From a checkpoint of a small model that answers yes/no questions on an image's attributes: encoder width 160, fusion encoder layers 8.
Rows from block 3 of the fusion encoder, named by matrix and row number. Rows with one number belong to one attention dimension. Each number is 128 + 32 x the weight over the matrix's rms, rounded and kept within 0 to 255. All counts start at 0.
# v: attention value (fusion_encoder.blocks.3.attn.v.weight, 320x320), inputs 160-239
# proj: attention output (fusion_encoder.blocks.3.attn.proj.weight, 320x320, transposed), outputs 160-239
v.250 [142 155 169 149 114  91 111 139  93 135 140 187 159 105 145 129 172 116 112 129 150 159 121 116 127 112 136 141 171  75  93 153 157 142 126 152 120 180 104 132 158 120 132  77 122 144  87  81 102 175 171 136  95 106 127 126  97 169 153 124 108 116 164 142 124 170  66 146 108  86 139  95 172 110 132  81 137 154 123 127]
proj.250 [148 115 154 121 124 154  99 105 101 156 100 146 121 151 114 156 118 146 133 134  95 144 192  77 135 131 107 139 116 125  92 121 116 117 131 120 155 165 106 139 137  83 119 168 130 118 138 140 136 148 162 132 164  92 105 171 103 129 138 136 118 137 104 165 159 135 130 139 141  69 143  96 114 126 123 135 134 106 151 173]
v.251 [125 109 176  77 183 117 158 171 143 174 141 146 131 142 140  73  87 116 210 160  77 113 136  71 112 111 125  64 158 134 174 109  88 135 180  70 155  84 199  95  52  95  83 160  97 159  86 139 173 102  59 180 162 136 173 134  91 135 163 105 142 148  42 115 176 156 135 111  94 155 156 147  87 117 196 171  96 125  87 150]
proj.251 [159 177 162 161 145 132 151 155 128 138 117  98 102  99 136 152  90 115 158 156 170 125  22 109  82 144 141 152 103 165 118 126  87 106 164 110  93 129 160 119 111 172 113 121 145 115 126 140 131 116  95 136 119 113 173  48 144 107 172  90 130  93 140 149  74 130  95 119 151 119  90 107 190 133  77 110 166 139 156  72]
v.252 [101 131  72 137 115 134 105  91 160 109 127 119 150 161  76 147 132 156 155 137 100 184 122 168 167 134 139 112  86 145 144 110 152 141 148 155 157 147 121 145 136 113 102 133 119  98 125 187 136 112 105  99 126 122 128 126 131  85 116 133 125 185 172 129 112 104 178 140 127 148 153  93 128 127 141 113  99  91 126 169]
proj.252 [100  74 112  84 111 112 144 122 150  94 143 123 143 134 130  84 157 112  86 126 156 109 112 184 140 115 140 147 163 117 165 150 160 147 134 126 118 145 134 135 139 136 147  91 151 164 110 111 118 136  96  69 122 182 118 120 130 126 104 135 130 132 120  92 130 134 123 112  63 186 132 170  94 128 146 131 102 122  95 140]
v.253 [145 127 154 114 149  85 150 166 148 140 147 127 138 161 152  98 100 155 126 150 149 114 146  94  96 160 128  86 157 218 148 128  75 120 178  77 113  89 155 143 136 156 135 114 138 136  95 150 186  72 109 185 125 140 170  74 106 129 117 111 128  73  83 145 137 115 153 137 156 172 114 163 115  87 161 169  93 175 101 164]
proj.253 [114 155 148 140  95 142 129 145 144 142 115 114 128 124  78 117 115 135 189 121 147  66  62  92 136 131 102  78 146 134 134 138 118 115 134  97  93 107 178 131 153 226  95 108 129 137 132 103  91 148  78 200 109 118 174  50 149 146 120  83  99 130 154 127  63 107 100 124 146 207  64 105 203 153  71  90 165 150 125  77]
v.254 [155 103 193  81 129 126 155 173 159 145 153 124  85 139 150  90 120 127 152 158 115  81 177 105  62 106 142  66 149 152 149  88  57 132 190  65 175 109 184 114 101 132 113 154 127 153  94 122 144 126  59 181 143  94 161 147 109 120 120  86 121  95  73 114 174 106 108 139 106 142 125 150 103 121 189 133  98 138 100 124]
proj.254 [144 171 152 167 145 133 134 158 120 122 111 108 103 108 106 153  90 112 184 174 171 134  38 105 106 121 144 132 109 141 109 130  98 112 134 143  84 125 156 105  89 169  87 115 128 101 154 132 129 141 115 136 113 111 160  59 168 102 154  84 136 105 140 117  59 121  96 144 158 130  64  85 185 131  60 103 194 140 162  80]
v.255 [161  96 154 121 135 112 203 142 148 129 161 186 108 130 180 104 123 115 116 172 163  82 163  65  89 148 112 136 143 131 134 124 140 101 160 109 109 114 137 159 132 146 137  76 155 170  97 105 131 168 160 154 102 115 193 118 109 127 183 116 130  73 120 105 170 165 111  88  88 113 124 120 172  97 106 141 161 162 115 100]
proj.255 [147 165 169 161 110 152 108 143 119 171  95 115 110 123  56 161  82 148 185 132 114 125  94  48 124 143 109  89 100 145  95 139  76 123 119 121 113 118 173 138 102 165  85 149 122 121 145 150 102 140 127 200 132  96 144  94 133 142 141 101 120 132 138 152  68 107 118 138 180 126  89  60 185 168  57 109 128 126 171 107]
v.256 [151 147 165 140 110 131 125 130 134 148 139  75 130 159 168 126 136 168 172  91 101 163 180 142 143 180 118 115 149 172 127 143 139 106 127 103 129  94 149 126 110 150  67 208 118 117  85 118 143 149  58 116 110 141 170  56  70 107 176 128 119  50 136 140 141 117  63 153  96 144 152 115 174 116 108 120 125 144 194 151]
proj.256 [170  82 125 142 164 133 192  98 127 145 195 119 177 129 119 115  88 139 183  87 105  90 105  46  90 133 102 180 123 135 100 155 184 172 214 122 126 129  73 137 182 106 161 133 179 138 165 112 176 152 111 184 110 136 184 135 102 118 188 130 107 103 119 162 162 112 129  78  92 138 152 196 149 176 171 108  87 100 145 127]
v.257 [139 134 123 104 124 110 126  96 113 113 155 178 138 102 125 107 122  74  99 176 140 111  79 141 154 111 133 159 141 128 114 129 137 128 137 162 150 189 118 155 166 101 146  37 151 149 146 146 142 118 200 121 137 144  91 148 147 141  93 164 161 155 136 117 143 174 129 103 183  81 101 141 130 120 117 133 156 159  85 103]
proj.257 [ 91 137 131  94 109 121  78 163 130 101  59 131  68 134 129 130 109  98  93 167 142 152 142 184 154 123 177  93 111 114 154  83  70 100  66 129 101  93 133 130 103  96  76 129 101  95  79 152  75  94 130  94 137 129  80 143 152 139  75 130 149 150 116  98  78 157 154 193 192 104 112  77 107 117 117 170 134 165  92 111]
v.258 [114 101  80 112 145 104 142 155 116 105 158 152 148 143  78 108 127 100 139 137 124 106  87 125 111  95 147 156 129 123 161 148 152 161 114 147 191 174 116 137 128  78 140  66 120 146 124 123 131 105 164 101 122 159  99 188 164 129  98 147 178 191 164 140 146 129 162 118 172 157 152 172  99 160 127 119 169 140 106 132]
proj.258 [ 85 172 137 117  75 103  91 172 136 145 100 134 108 139 151  99 128 108  73 181 167 171 113 213 160 120 148  93 131 126 150 107  64  87  70 122 115 144 170 116 122 147 106  93  99 117 131 119  78  94 118  82 132 111  93  99 147 128  79 133 150 152 119  92  79 137 127 144 134 126  86 113 114  79 132 129 162 143  90  77]
v.259 [ 84 132 118 121 177 112 146 101 106 121 165 129 127  91  88 109 104  94 118 159 129 138 103 122 114  73 173 136 132  88 123 155 139 159 127 146 131 201  87 154 197 100 167  28 139 163 166 122 104 110 184 111 143 144 107 155 175 125 126 127 151 182 147 165  73 162 173 101 167 112 110 186 110 119 187 147 109  88  33 101]
proj.259 [ 93 169 126 121  74 131  55 158 151 109  60 149  72 123 152 137 191 126  96 164 136 146 144 206 165 119 157  61 133 113 158  98  75  77  39 131 158 141 185  94  72 167  97 120  67 128  88 147  86 106 151  76 148 118  69 132 150 114  64 128 154 162 138 105 115 140 139 176 165 122 106  55 120  89  73 154 189 160 106 132]
v.260 [181 128 144 118  87 184 125 100 127 105 137 123 103 158 157 139 132 168 111  94 161 123 209 137 112 198  71 107 155 189  77 148 138  68 144 131  79  54 113 156 101 208  60 203 159 103 114 150 128 114 104 171 137  85 178  77  76 136 193 121  84  87 152 140 158 133 124 134  87 148 140 105 146 102  93  85 112 120 173 132]
proj.260 [172  94 128 142 164 136 196 113 123 147 171 108 153 126  90 139  65 134 181  84 102  98 110  57  92 128 128 187 126 130  79 150 188 169 225 124 112 109  67 155 183  72 165 124 185 134 150 123 155 135 118 191 117 130 185 137 121 120 188 112 101 107 127 151 131 114 121 109  90 132 176 181 151 198 163 121  85 114 146 108]
v.261 [122 135 187 117  79 138 111 160 131 128 122 126  97 202 134 106 167 147 171  97 139 119 134  94 114 171  93  92 158 160 140  97 133 110 139  76 135  67 176 138  80 143  88 234  95  83  76 163 143 127  48 149 142 108 151  97  91 124 152 114 100  63  91 133 182 123 107 132 104 151 142 116 171 164 105 134 128 177 230 149]
proj.261 [148 107 151 143 169 120 196 122  78 159 185  94 179 141 114 130  78 127 144 107 133  99 136  78 100 144  84 184 129 144 100 152 173 172 216 136  79 112  72 160 183 103 177 115 211 119 167 114 172 147  98 188 126 153 181 114 132 147 192 118  86 103 112 124 128 112 119  43  92 123 176 201 124 158 197 106  77 105 137 102]
v.262 [135 148 131 163 109 135 128 126 109 167 101 108  91 143 161 147 127 160 119  93 138 140 147 154 137 166  93  87  87 131  96 132  88 126 160 104 137 147 167 142 124 124  94 197 109  94 143 148 107 153 139  98 119 125 141  74  89 147 161  65 143 149 135 154 123  68  98 120 114 131 127  93 179 116 136 117  73  68 123 102]
proj.262 [192 133 116 101 159 149 169  54 130 107 128 141 133  95 113 197 117 106 169  63  98 140 156  70  64 151 128 138 135 171 108 108 170 175 151 104 159 127 105 134 143 101 110 179 111 138  92 146 131 141 155 164 102 126 170 145 121 114 180 104 113 100 143 133 150 116 109 153 109 103 144 113 152 155 107 130  90 105 115 153]
v.263 [104  89  89 107 124 103 134 144 126 112 130 135 166  64  85 106 101  84  90 147 131 124 132 140 114  61 145 110 131 131 154 132 116 170 102 150 141 191  75 117 176  62 191  30 156 164 156 114 110 136 177 136 121 135 111 201 206 137  93 165 177 166 184 108 132 147 181 104 149 113  80 165  99 123 156 117 136 117  78 110]
proj.263 [ 85 169 115 117  97 136  48 147 146  94  51 147  49 104 123 153 172 101  71 158 128 171 144 189 182 110 176  82 125 100 141  87  85  67  31 143 135 115 180 120  78 156  69 148  58 133  84 150  72 120 172  69 139 124  54 130 165 130  55 122 163 170 145  91  86 142 133 214 170 136  97  37 106  94  56 147 153 157 129 146]
v.264 [142 128 168 112 125 141 151 114 154 154 147  93  81 164 140 160 179 134 135 109 113 120 157 112 150 189 129 146 113 169  95 131 129 103 139  86  99  55 158  98 126 136  68 187 137 115 107 167 100 113  83 131 138 136 145  76  59 109 138  94 132  63  79 102 165 102  73 137  57 113 149 106 165 113  88 128 133 140 161 131]
proj.264 [164 103 126 124 194 133 185  98  93 149 169 113 154 128 106 146  77 125 161  72 100  96 151  53 100 136  95 150 124 140 101 143 185 164 205 133  94 113  75 148 166  74 157 148 186 109 155 129 164 174 126 175  99 146 175 140 124 150 191 132  98  99 124 144 144 119 127  72 119 127 167 180 126 161 162 112  73 101 138 125]
v.265 [133 145 155 126  96  91 104 162  92 153  99 122  68 133 111 166 153 165 132 115 120 148 145 171 133 144 114  70  99 154 114 128  94 124 163 133 104  94 182 124  80 121 120 160 120 120 151 115 111  98 109 113 156 116 159 136  92 137 148  92 101 118 106  80 109  80 104 129 131 125 147 134 159 120 130  88  97 153 117 104]
proj.265 [161 142 106 122 188 143 168 103  73 120 108 134  93 117 101 188 141 136 105  89 103 115 170  75 106 149 136  99 110 148 109 119 180 136 152 136 118 124 118 150 137  84 159 150 135 119 109 161 156 171 172 161 120 155 155 166 135 136 174 128  95  91 117  86 146 124 125  96 137 122 175 159  95 155 141 132 106 135 135 157]
v.266 [129 138 144 123 114  98 135 121  99 136 128 119  97 115 143 105 186 141 142 151 121 147 114 152 114 154 125 134  82 169 115 108 110  82 122 103 174 129 186  97 125 161  89 200  89 157 137 166  81 108 115 123 176 121 200  96  90 169 137 143 142 140  82 101 145 104 130 144  99 111 114 116 165 127 122 116 116 130 161 104]
proj.266 [128 146 141  87 153 107 168  94  69 124  99 133  69 123  94 204  78  91  97 116 126 122 235  89 118 151 109  83 164 165 118 116 165 155 135 132 101  94  95 159 154  39 158 112 160  46 114 156 138 162 126 197 126 188 151 165 181 133 169 140  92 118 164  89 132 114 116  91 126 109 193 165 105 123 148 145  51 102  94 105]
v.267 [144  76 102 140 131 154 157 149 111 130 110 164 185 122  94 133 100  74 102 131 168 134 139 156 131  92 140 120 153  87 131 125 143 139 105 154 135 155  93 160 183  85 193  72 136 146 167 106 138 100 144 105 118 105 113 177 166 165 119 149 178 158 187 124 109 181 160 141 151 109 108 148  78 103 155 145 115 143  87 120]
proj.267 [ 90 137 125 120  88 128  64 149 163 100  74 128  84 110 153 108 154 132  96 164 137 156  85 193 162 107 185 127 130  94 147 107  73  94  64 135 140 125 163 126  94 167  78 138  74 153 117 131  95  95 158 101 150  77  70 115 143 142  62 121 167 159 124 141  85 139 138 213 147 133  89  79 117  91  79 148 168 159 131 139]
v.268 [128 133  62  95 125  80 156 139 126 155 149 154 134 109 123 122 102 132 149 166 138 116  76 133 161  42 173 128 149 119 171 121  74 146 113 164 164 190 134 130 144  58 156  29 136 158 158 123 137  94 174  75 136 120  98 191 215 110  84 130 157 156 115 144 105 166 144 143 172 148 100 199 105 160 193 145 141 131  36  85]
proj.268 [ 84 151 139 132  84 117  55 138 157 123  84 142 102 124 153 123 157 116  83 164 153 161 131 199 176 120 138  86 138 113 172 111  69  85  44 141 133 137 186  96  82 183  94 140  77 140 116 124  86 113 148  75 145 121  62 109 140 135  60 133 162 168 126  99 107 129 127 165 167 136  87  70 116  63  90 122 175 148 126 152]
v.269 [113 105 121 129 141 125 127 134 105 121 140 157 113  94 105 144 101  76  74 140 173 150 106 167 120  93 102 112  91 123  97 125 143 120 108 130 137 179  76 127 133 120 180  62 146 134 139 109  89 110 176 127 158  96 108 164 152 160 120 120 165 147 163 176 101 140 137  83 112  95 141 163 114  86 131 121 162 122 107 115]
proj.269 [109 149 114 104 118 127  78 128 109  63  71 133  58 154  94 152 123  98  63 153 129 142 157 138 148 135 165 108  99 117 143 105  90  83  52 134 108  80 117  80 103  65  75 145  96 108  83 199 111 142 155  96 138 144  94 172 131 125  93 126 142 117 123  89 104 165 159 187 198 123 124  98  88 113  93 167 119 132 128 174]
v.270 [152 131 193 118  91 169 105 131 129 109 122 143 115 135 166 161 128 131 141 130 111 146 186 169 145 184 110 151 159 162  85 101 123  98 150 121  72  57 136 154  89 189  98 210 147  94 115 146 102 109  76 161 107 130 162  47  88 104 162  92  65  97 139 134 187 124 114 166  82 123 132  77 163 103  78  89  87 158 202 146]
proj.270 [167 101 117 130 168 133 195 125 101 146 172 120 153 131  94 125  79 147 179  82 102 100 124  52  90 124 113 164 114 132  81 146 184 161 213 127 109 117  77 151 191  63 164 108 173 116 147 128 160 149 121 185 114 128 183 143 128 121 188 115 103 100 124 148 126 123 135  86  94 131 174 182 139 200 168 123  86 113 129  95]
v.271 [135 100 139 139 100 140 111 121 149 116 176 137 143 162 121 111 143 142 159 135 131 111 119  83  95 123 164 134 166 142 151 184 133 164 118 134 133 140 122  84 129 134 169  69 122 177 124 149 172 102 122 122 139 169 112 163 161  90 136 173 123  92 121 150 118 140 100 120 123 118 141 165 130 142 106 159 158 126 138 165]
proj.271 [ 77 122 143 150  85  81 129 197 126 177 141 127 128 132 154  47 136 131 132 177 148 138  94 189 174 100 108 107 129 106 132 149 100 115 131 143 109 147 144 115 143 162 163  57 148  97 186  86 130 124  75 118 137 135 125  96 131 138 101 150 152 151 118 132 121 105 140  88 116 164 112 168 141 104 157 127 176 123 115  69]
v.272 [133 138 138 167  78 170 120 109 134 122 127 107 101 178 136 144 149 128 139 131  97 163 182 153 135 212  86 103 110 176  76 128 162  98 129 127  83  54 163 118  69 168  62 209 146  94  61 119 121 126 101 145 121 143 189  63  95 132 138 127  79  60 138 129 177 109  73 129  86 150 132 111 177 136  56 128 133 100 221 133]
proj.272 [174 105 131 139 169 139 198 116  99 153 176 117 171 138 106 138  74 129 184 101 111  85 110  52  84 137 109 174 133 141 102 152 176 177 218 114 125 122  65 154 181  90 174 106 184 125 150 119 161 129 101 193 122 136 191 136 110 123 191 124 100 100 125 165 135 116 121  83  83 109 156 199 154 180 175 130  71  98 130  86]
v.273 [137  88 108 106 166 120 154  90 129 133 125 178 147 136 106 139 121 100 115 145 105  89  85 145  98  53 144 166 132  92 157 151 129 138 123 137 121 164  88 106 140  84 186  41 133 126 160 121 152 105 168 113 126 154 103 163 185 128  97 153 170 157 174 174 143 195 163 110 179 109 102 142  67 122 148 134 159 106  74 126]
proj.273 [ 90 151 141 125  77 116  68 164 148 131  92 137 120 119 148  88 136 128 111 170 161 149  95 195 163 111 155 116 145 108 165 122  57 102  64 123 139 136 159 102 100 176 102 100  86 148 113 131  92  89 122  96 150  93  82 113 131 135  63 123 150 155 124 143  89 143 131 171 133 120  85 101 132  78  97 142 161 144 122 100]
v.274 [122 116  98 166 137 172 113  93 142 131 144 135 120 134 115 127 135 116 131 157 116 142 104 123 127 142 112 149 105 122 192 121 141 122 131 160 183 140 154 157 165 159 136 117 128 200 139 127 130 122 134 145 159 138 139 117 144 165 173 148 105 143 125 149 134 149 110 126 100 142 122 129 149 116  78 146 155 113 139 118]
proj.274 [122 115 186 129  46 103 120 150 155 113 125 147 104  81 111 144   6  75 102 165 135 107 183  89 142 141 134 116 170 132 142 125 105 155 158 122 112  70  76 107 137  72 133  98 144 138  89 134 124 100 125 174 161 147 123 135 133 117 114 102 136 177 157 110 105 135 133 128 129 157 186 117 149 108 112  96  61  96 139 106]
v.275 [ 90  96  82 129 125 126 146 138 133 128 163 150 151 127 111 107  78 115 153 168 103 109  98 139 142  43 179 158 110  82 178 114  91 133 140 180 147 192 121 129 144  91 160  64 149 179 161 146 125 132 163  82 101 154 107 181 215 158  98 167 158 163 164 128 107 174 149 119 161 105 128 168  80 158 179 148 173 102  66  82]
proj.275 [ 88 163 137 124  82 120  62 143 152 112  75 144  99 129 161 117 158 118  86 165 154 157 127 213 165 122 144  84 144 118 170 112  62  92  45 130 143 143 175  89  79 177 101 115  81 128 118 135  97 103 133  79 146 112  72 118 137 133  64 134 155 156 127 106 122 129 137 155 157 123  90  90 121  59  95 143 182 143 113 129]
v.276 [129 113  64 122 166 116 150 142 117 121 140 133 124  79  85 106 135 137 139 134 107 130  60  94 126  29 137 124 118  78 141 105 106 154 131 180 157 174 134 105 159 104 190  43 149 156 173 136 131  89 148  93 152 132 104 213 166 143 100 132 163 187 115 122  90 149 149  96 186 116 115 183  75 142 157 122 152 147  50 128]
proj.276 [ 80 161 137 117  81 117  54 143 136 113  66 138  83 123 144 135 163 121  79 160 148 163 165 203 174 121 143  61 137 116 170 106  76  77  41 146 121 129 197  99  77 154  99 134  82 114 107 140  88 118 152  78 156 125  63 122 156 148  60 126 153 160 123  77 103 131 139 152 180 129 107  61 100  66  91 136 175 153 111 152]
v.277 [ 99 134 188 173 144 116 154 142 166 134 163 147 112 195 153  97 130 162 168 113 118 151 109 100 158 152 109 159 150 135 116 120 144 112 129 101 121  50 157 131  84 168  92 199 118 130 100 137 159 139 108 147 163 159 167 110  94  82 115 121  88  74  65 108 164  69 126 165 104 126 171 111 180 155 111 150 155 142 186 147]
proj.277 [136 115 176 153 121 101 187 132 111 194 187 112 178 124 140 115  87 139 156 141 153 122 155  99 117 144  73 150 151 149 119 174 142 169 202 123 110 145 114 131 142 120 200  91 186 121 160  80 152 137  71 180 130 172 172  95 123 132 174 135 103 133 141 124 147 107 100  51  76 152 160 164 158 121 187  77 107 119 122  84]
v.278 [160 130 189 137 107 103 147 144 157 162 134  95  89 160 161 135 162 187 163 125 143 116 155  94  99 164  92  92 137 133 107 103 119 123 183  94 111  77 136 134 116 161  85 194  95  89 102 122 137 140  71 144 154 136 193  86  75 130 164 105  95  56 126 107 149  81 132 132 107 158 120 134 156 164  92 101 141 136 165 159]
proj.278 [154 116 146 154 159 128 196 112  85 163 183 101 169 131 111 158 107 117 144 115 131 116 152  62 106 151  87 174 138 150  96 152 183 158 204 132  98 123  83 159 159 121 173 130 196 140 153 109 177 141 107 192 131 172 178 119 126 123 191 122  88 111 135 113 156 112 103  60  91 131 182 178 132 160 175  92  82 112 151 123]
v.279 [124 113 103 107 122  88 118 132  99 119 152 153 164  63  70  92 122  88 128 152 146 149  97 157 105  54 161 115 113  83 119 120 160 126 105 128 139 200 115 148 184  82 203  34 148 155 150 131 140 111 203  86 152 105  64 179 169 138 124 148 173 180 172 123 121 196 135 117 145 120 125 130 101  91 177 113 121 134  51  94]
proj.279 [ 90 169 114  88  97 128  54 151 118  97  40 149  42 116 121 182 163 105  87 160 120 158 171 183 168 114 173  63 124 109 153  94  93  68  35 134 134 102 166 117  88 118  85 135  66  97  72 167  69 119 170  88 138 131  65 145 170 130  64 120 152 161 145  89  80 144 144 195 186 103 110  41 104 100  69 156 140 155  99 132]
v.280 [133 158 178 147 114 147 133 142 119 101 103 114  75 166 139 136 163 168 126 115 109 129 181 125 138 217 126 133 101 179  83 124 159 129 157 102 120  76 138 145 107 179  60 203 117 101 121 150 103 139  78 160 126 113 177  90  95 112 184  86 126  88 134 109 159 116  90 147 114 153 129  86 186 148  62 110 119 116 184 129]
proj.280 [171 103 115 127 169 134 198  95 109 140 169 117 157 131 105 152  85 120 176  83  95 100 134  48  86 136 108 149 128 142  90 138 195 168 211 124 110 115  74 148 180  74 160 133 179 113 160 126 171 147 111 189 109 146 188 149 121 122 193 123 103 100 126 142 158 111 134  86 102 116 175 184 138 182 174 130  89 105 126 123]
v.281 [146 149 155 114 102 133 120 123 127 156 136 126  93 159 167 140 157 144 111  96 129 121 197 148 135 185  96 133 134 168 128 109 156 109 143  91  79  44 140 150  76 177 106 231 133  92  90 118 151 161  99 118 141 129 149  70  81  93 141 124  95  50 117  98 135 120  85 164  84 111 153  94 165 144  75  95 116 139 207 126]
proj.281 [176  95 113 122 174 132 201 102 116 136 178 119 161 129 102 144  98 123 176  88  96  98 126  41  77 139 113 161 118 149  90 142 199 176 210 114 129 120  80 160 175  76 153 144 170 125 140 116 162 141 115 173 105 145 190 144 104 116 195 125 103  93 130 150 158 126 123 100  99 123 154 171 142 189 165 120  80 108 135 136]
v.282 [101 139  87 107 175 135 124 111 106 124 153 131 164  75  84  99 127  82 121 141 162  99 103 137 111  84 148 117 111  99 163 133 133 138 129 167 128 185 119 138 175  88 185  30 124 183 171 100 116  96 193 122 156 133  95 161 147 123  88 126 128 203 163 123 115 150 173 102 180 112 105 190 107 137 203 125 135 100  72  74]
proj.282 [ 86 168 122 105  83 120  56 148 151 107  61 141  64 121 144 147 173 118  76 154 124 157 164 194 170 116 166  70 127 111 163  93  75  73  45 138 135 118 193 119  76 147  91 141  67 112  89 147  78 116 163  72 142 124  64 128 162 141  62 123 157 158 135  89 100 146 133 193 180 125  99  36 103  86  71 139 175 166 102 157]
v.283 [ 98 132  82  96 139 102 109 144 126 123 137 157 153  87 110 126 130 120 128 158 147 142  89 114 116  34 149 144 105 103 159 129 116 130 144 151 161 205 101 110 142  71 152  54 155 143 192 116 117 144 172 133 150 125  85 215 197 145  72 160 171 196 132 166  75 142 173  92 161 142 105 163  70 147 165 124 137 126  40  82]
proj.283 [ 84 169 133 122  85 124  61 150 141 112  78 143  92 130 162 130 170 116  70 169 146 145 149 206 169 124 148  87 142 119 175 102  72  85  41 138 135 131 177 113  81 175  97 127  75 123  98 137  95 111 151  77 148 129  69 117 151 141  66 139 151 159 132 109 112 140 125 165 164 123  90  71 107  65  88 144 171 150 116 143]
v.284 [122 133 178 125 110 143 135 142 170 142 160 102 120 189 130 123 143 170 163 117  75 139 120  82 152 137 142 112 120 120 131 106 117 119 159  88 105  73 170 110  51 178 109 213  93 138  88 159 172 137  53 110 120 116 173  84 129  81 164 112 102  92  91 142 147  78 100 171 118 134 172 117 151 146  96 114 158 140 167 144]
proj.284 [144  99 168 163 122 107 188 133 143 186 204 119 213 126 145  89  87 141 182 122 146 104 103  97 107 136  78 166 147 145 119 179 142 183 211 121 125 159 110 143 162 145 202  99 178 142 177  68 155 114  75 166 126 135 175  82 103 131 171 130 110 128 118 148 147 104  99  43  66 149 141 172 167 136 188  73 119 122 133  99]
v.285 [146 113 194 130 114 126 124 114 114 162 137 128  89 156 143 111 132 168 117 112 151 109 190 154 130 210 110 131 134 168 106 126 109 123 150 114  86  61 163 144  86 163  77 217 122 102  92 149 147 154  72 179 156 123 182  74  87 143 153 103  85 101 121 108 145  93 124 127 103 134 154 107 182 137  73 107 127 150 224 150]
proj.285 [167 104 127 136 172 121 201 109 101 154 186 110 168 132 107 136  86 124 161 106 106 104 130  58  91 139 105 175 122 144  82 149 192 167 212 126 106 121  77 159 183  80 160 132 188 122 152 117 167 145 118 188 122 152 185 136 115 124 195 126 103 103 117 133 148 111 119  79  90 137 170 184 134 183 187 112  82 109 135 112]
v.286 [132 109  70 144 146  85 144 101  89 141 154 168 138  61  78 126 110 103  86 154 125 111 129 124 127  55 170 147 118  62 163 167 129 123 119 174 141 207  98 147 139 104 168  57 127 162 196  85 118 144 194  92 111 156  72 181 197 121 107 134 150 171 125 151 113 188 170 128 140 107 118 180 115 122 182 162 125 100  60 106]
proj.286 [ 94 180 118 111  77 128  60 145 139  90  56 147  65 125 139 165 182 107  86 175 134 162 165 196 165 126 162  65 132 119 155  99  80  78  36 130 152 131 183 117  68 154  92 135  61 123  78 150  78 106 158  79 153 130  69 130 152 118  66 125 153 160 149  90 114 145 129 197 167 116 106  42 116  89  68 146 166 156 102 146]
v.287 [110  89 147 112 124 131 115 116 151 113 148 128 176 210 130 125  87 155 139 132  85  95 128  96 115 149 122 142 165 155 180 125 134 107 130  91 138 113  96 132 117 152 121 130  94 140 118 176 157 119 131 141 144 160 156 146 142 120 140 166 116  99 112 140 161 142 110 153 110 118 164 119 110 127  97 121 173 153 178 173]
proj.287 [ 95 110 175 161  98  98 140 170 127 178 165 113 183 122 139  48  98 139 159 163 150 134  68 160 145 110 107 176 136 106 131 174 102 146 177 143  90 149 123 117 148 168 166  93 166 140 186  83 139 106  78 150 160 109 124  78 111 140 112 124 131 156 117 142 123  99 129  74 105 190 119 176 151 112 174 106 122 132 135  70]
v.288 [ 65 113  62 185 195 153 127 158 156 107 153  90 162 158 129 155 127 156 123  76 118 126 194  81 226 117  94  73 113  94 186  75  73 153 118 200 103 125 163 113  95 116  95 167  54 107 125 119 139 101 111 178 201 118  95 162 155  88 138 143 143 142  95 145 161  77 177 146  75 140 153 109 136 129 130 116  45  94 148 147]
proj.288 [149 170 151 113 149 107 164 155 148 165  66  99 123 144 176  88 116  61  76  74 169 146 155 114  98 144 129 119 117 165 115 108 107 122 162 137 146 138 139 104  83 133  99 133 141 174  97 122 168 133  69 109 136 117 170  84 134 136 180 123 128 105 126 117  95 112 147 108 140  44 172 151 156 132 118 107 140 137 117  50]
v.289 [140 133 110 142 128  96 127  98 126 119 156 128 132 101 124 105 158 116 131 158 147 133 167 131 141 128 141 116 123 135 162 121 111  88 135 104 153 120 126 129 131 131 145 142  99  98 149 121 140 117 145 112 151 147 126 143 109  97 114 109 139 133 128 116 135 102 126 154 139 125 107 149 126 154 111 155 109 162 159 150]
proj.289 [134 116 142 155 125 149 157 103 161 116 159 113 115 140 121 129 159 110 160 192 105 174 146 153 122 138 104 120 115 136 139  62  93 123 134 134  97 132  96  79 139 106 126  88 146 149 151 132 113  98 135  94  53 154 136 121 147 127 140 158 147 142 113 116 136 139 101 124 157 131 105 132 118 105 144 130 125 123  99 117]
v.290 [196  99 198 116 111 122 113 143 121 174 104 131 123  98 144 119 138 111 153 148 188 138  64 170  63 135 171 150 124 154  96 147 165 112 162 102 144 109 101 119 123 156 162 116 197 145  99 180 143 162 128 119  62 131 139 102 109 173 135 134  95  87 157 141 118 171 107 127 177 113 127 139 122 120 121 125 163 211  94 158]
proj.290 [122  86 114 129 106 144 111  95 117  91 202 144 138  99  78 166 159 183 184 178 103 131  94 112 139 122 139 143 123 105 118 144 151 125 118 111 115 106 116 162 182 113 168 114 134  82 157 135  93 113 174 149 123 142 106 162 116 115  91 135 122 134 141 134 174 143 104 161 113 218  91 115 107 138 136 149 114 112 138 207]
v.291 [137 178 106 107 113 187 126 137 125 132 112 128 136 127  99 128 136 124  92 169 120  89 132 134 151  97 115  88 148 127 130 112 131 104 131 119 131 166 121 145 134 137  84 156  97 131 126 161 128 113 138 123 136 146 133 123 155 160 146 160 148 121 132 144  98 147  94 123 137  93 122  99 131 149  60 149 156 134 152  71]
proj.291 [131 105 111 146 157 167 152 142 210 167 111 150 134 106 129 126  59 109 118 129 110 137 117 165 101 121 110 111 145 131 177 111 127 202 152 133 189 157  79 116 132 112 149  91 130 171 150 114 163  93 121 147 102 123 135 151 131 209 138 153 125 111 123 142 106 152 196  87 167 147 127 188 137 105 165 170 131 127  78 120]
v.292 [127 112  66 156 171 149 128 113 176  30 133  69 134 201 119 154 117 167 103 107  82  99 176  96 197 174  69 105 108  98 182 114 101 145  91 189 151  57 121 135  86 161 116 143  65 136 143 142 153  87  60 152 214 139 155 124 120  89 149 139 116 122 117 142 168 100 131 105 129 180 145  91 136 139 117 142  41  85 223 109]
proj.292 [150 153 158 111 143 115 162 142 158 147  50  98 125 136 174  92 122  81 125  48 169 184 147  75  90 134 143 125 116 160 100 110 133 121 172 127 168 120 121 141  64 122 110 104 159 175  93 133 193 144  38 115 147 119 186 103  90 174 174 156 114  93 129 127 134 123 149 153 111  93 201 154 179 145 114 136 166 156 131  80]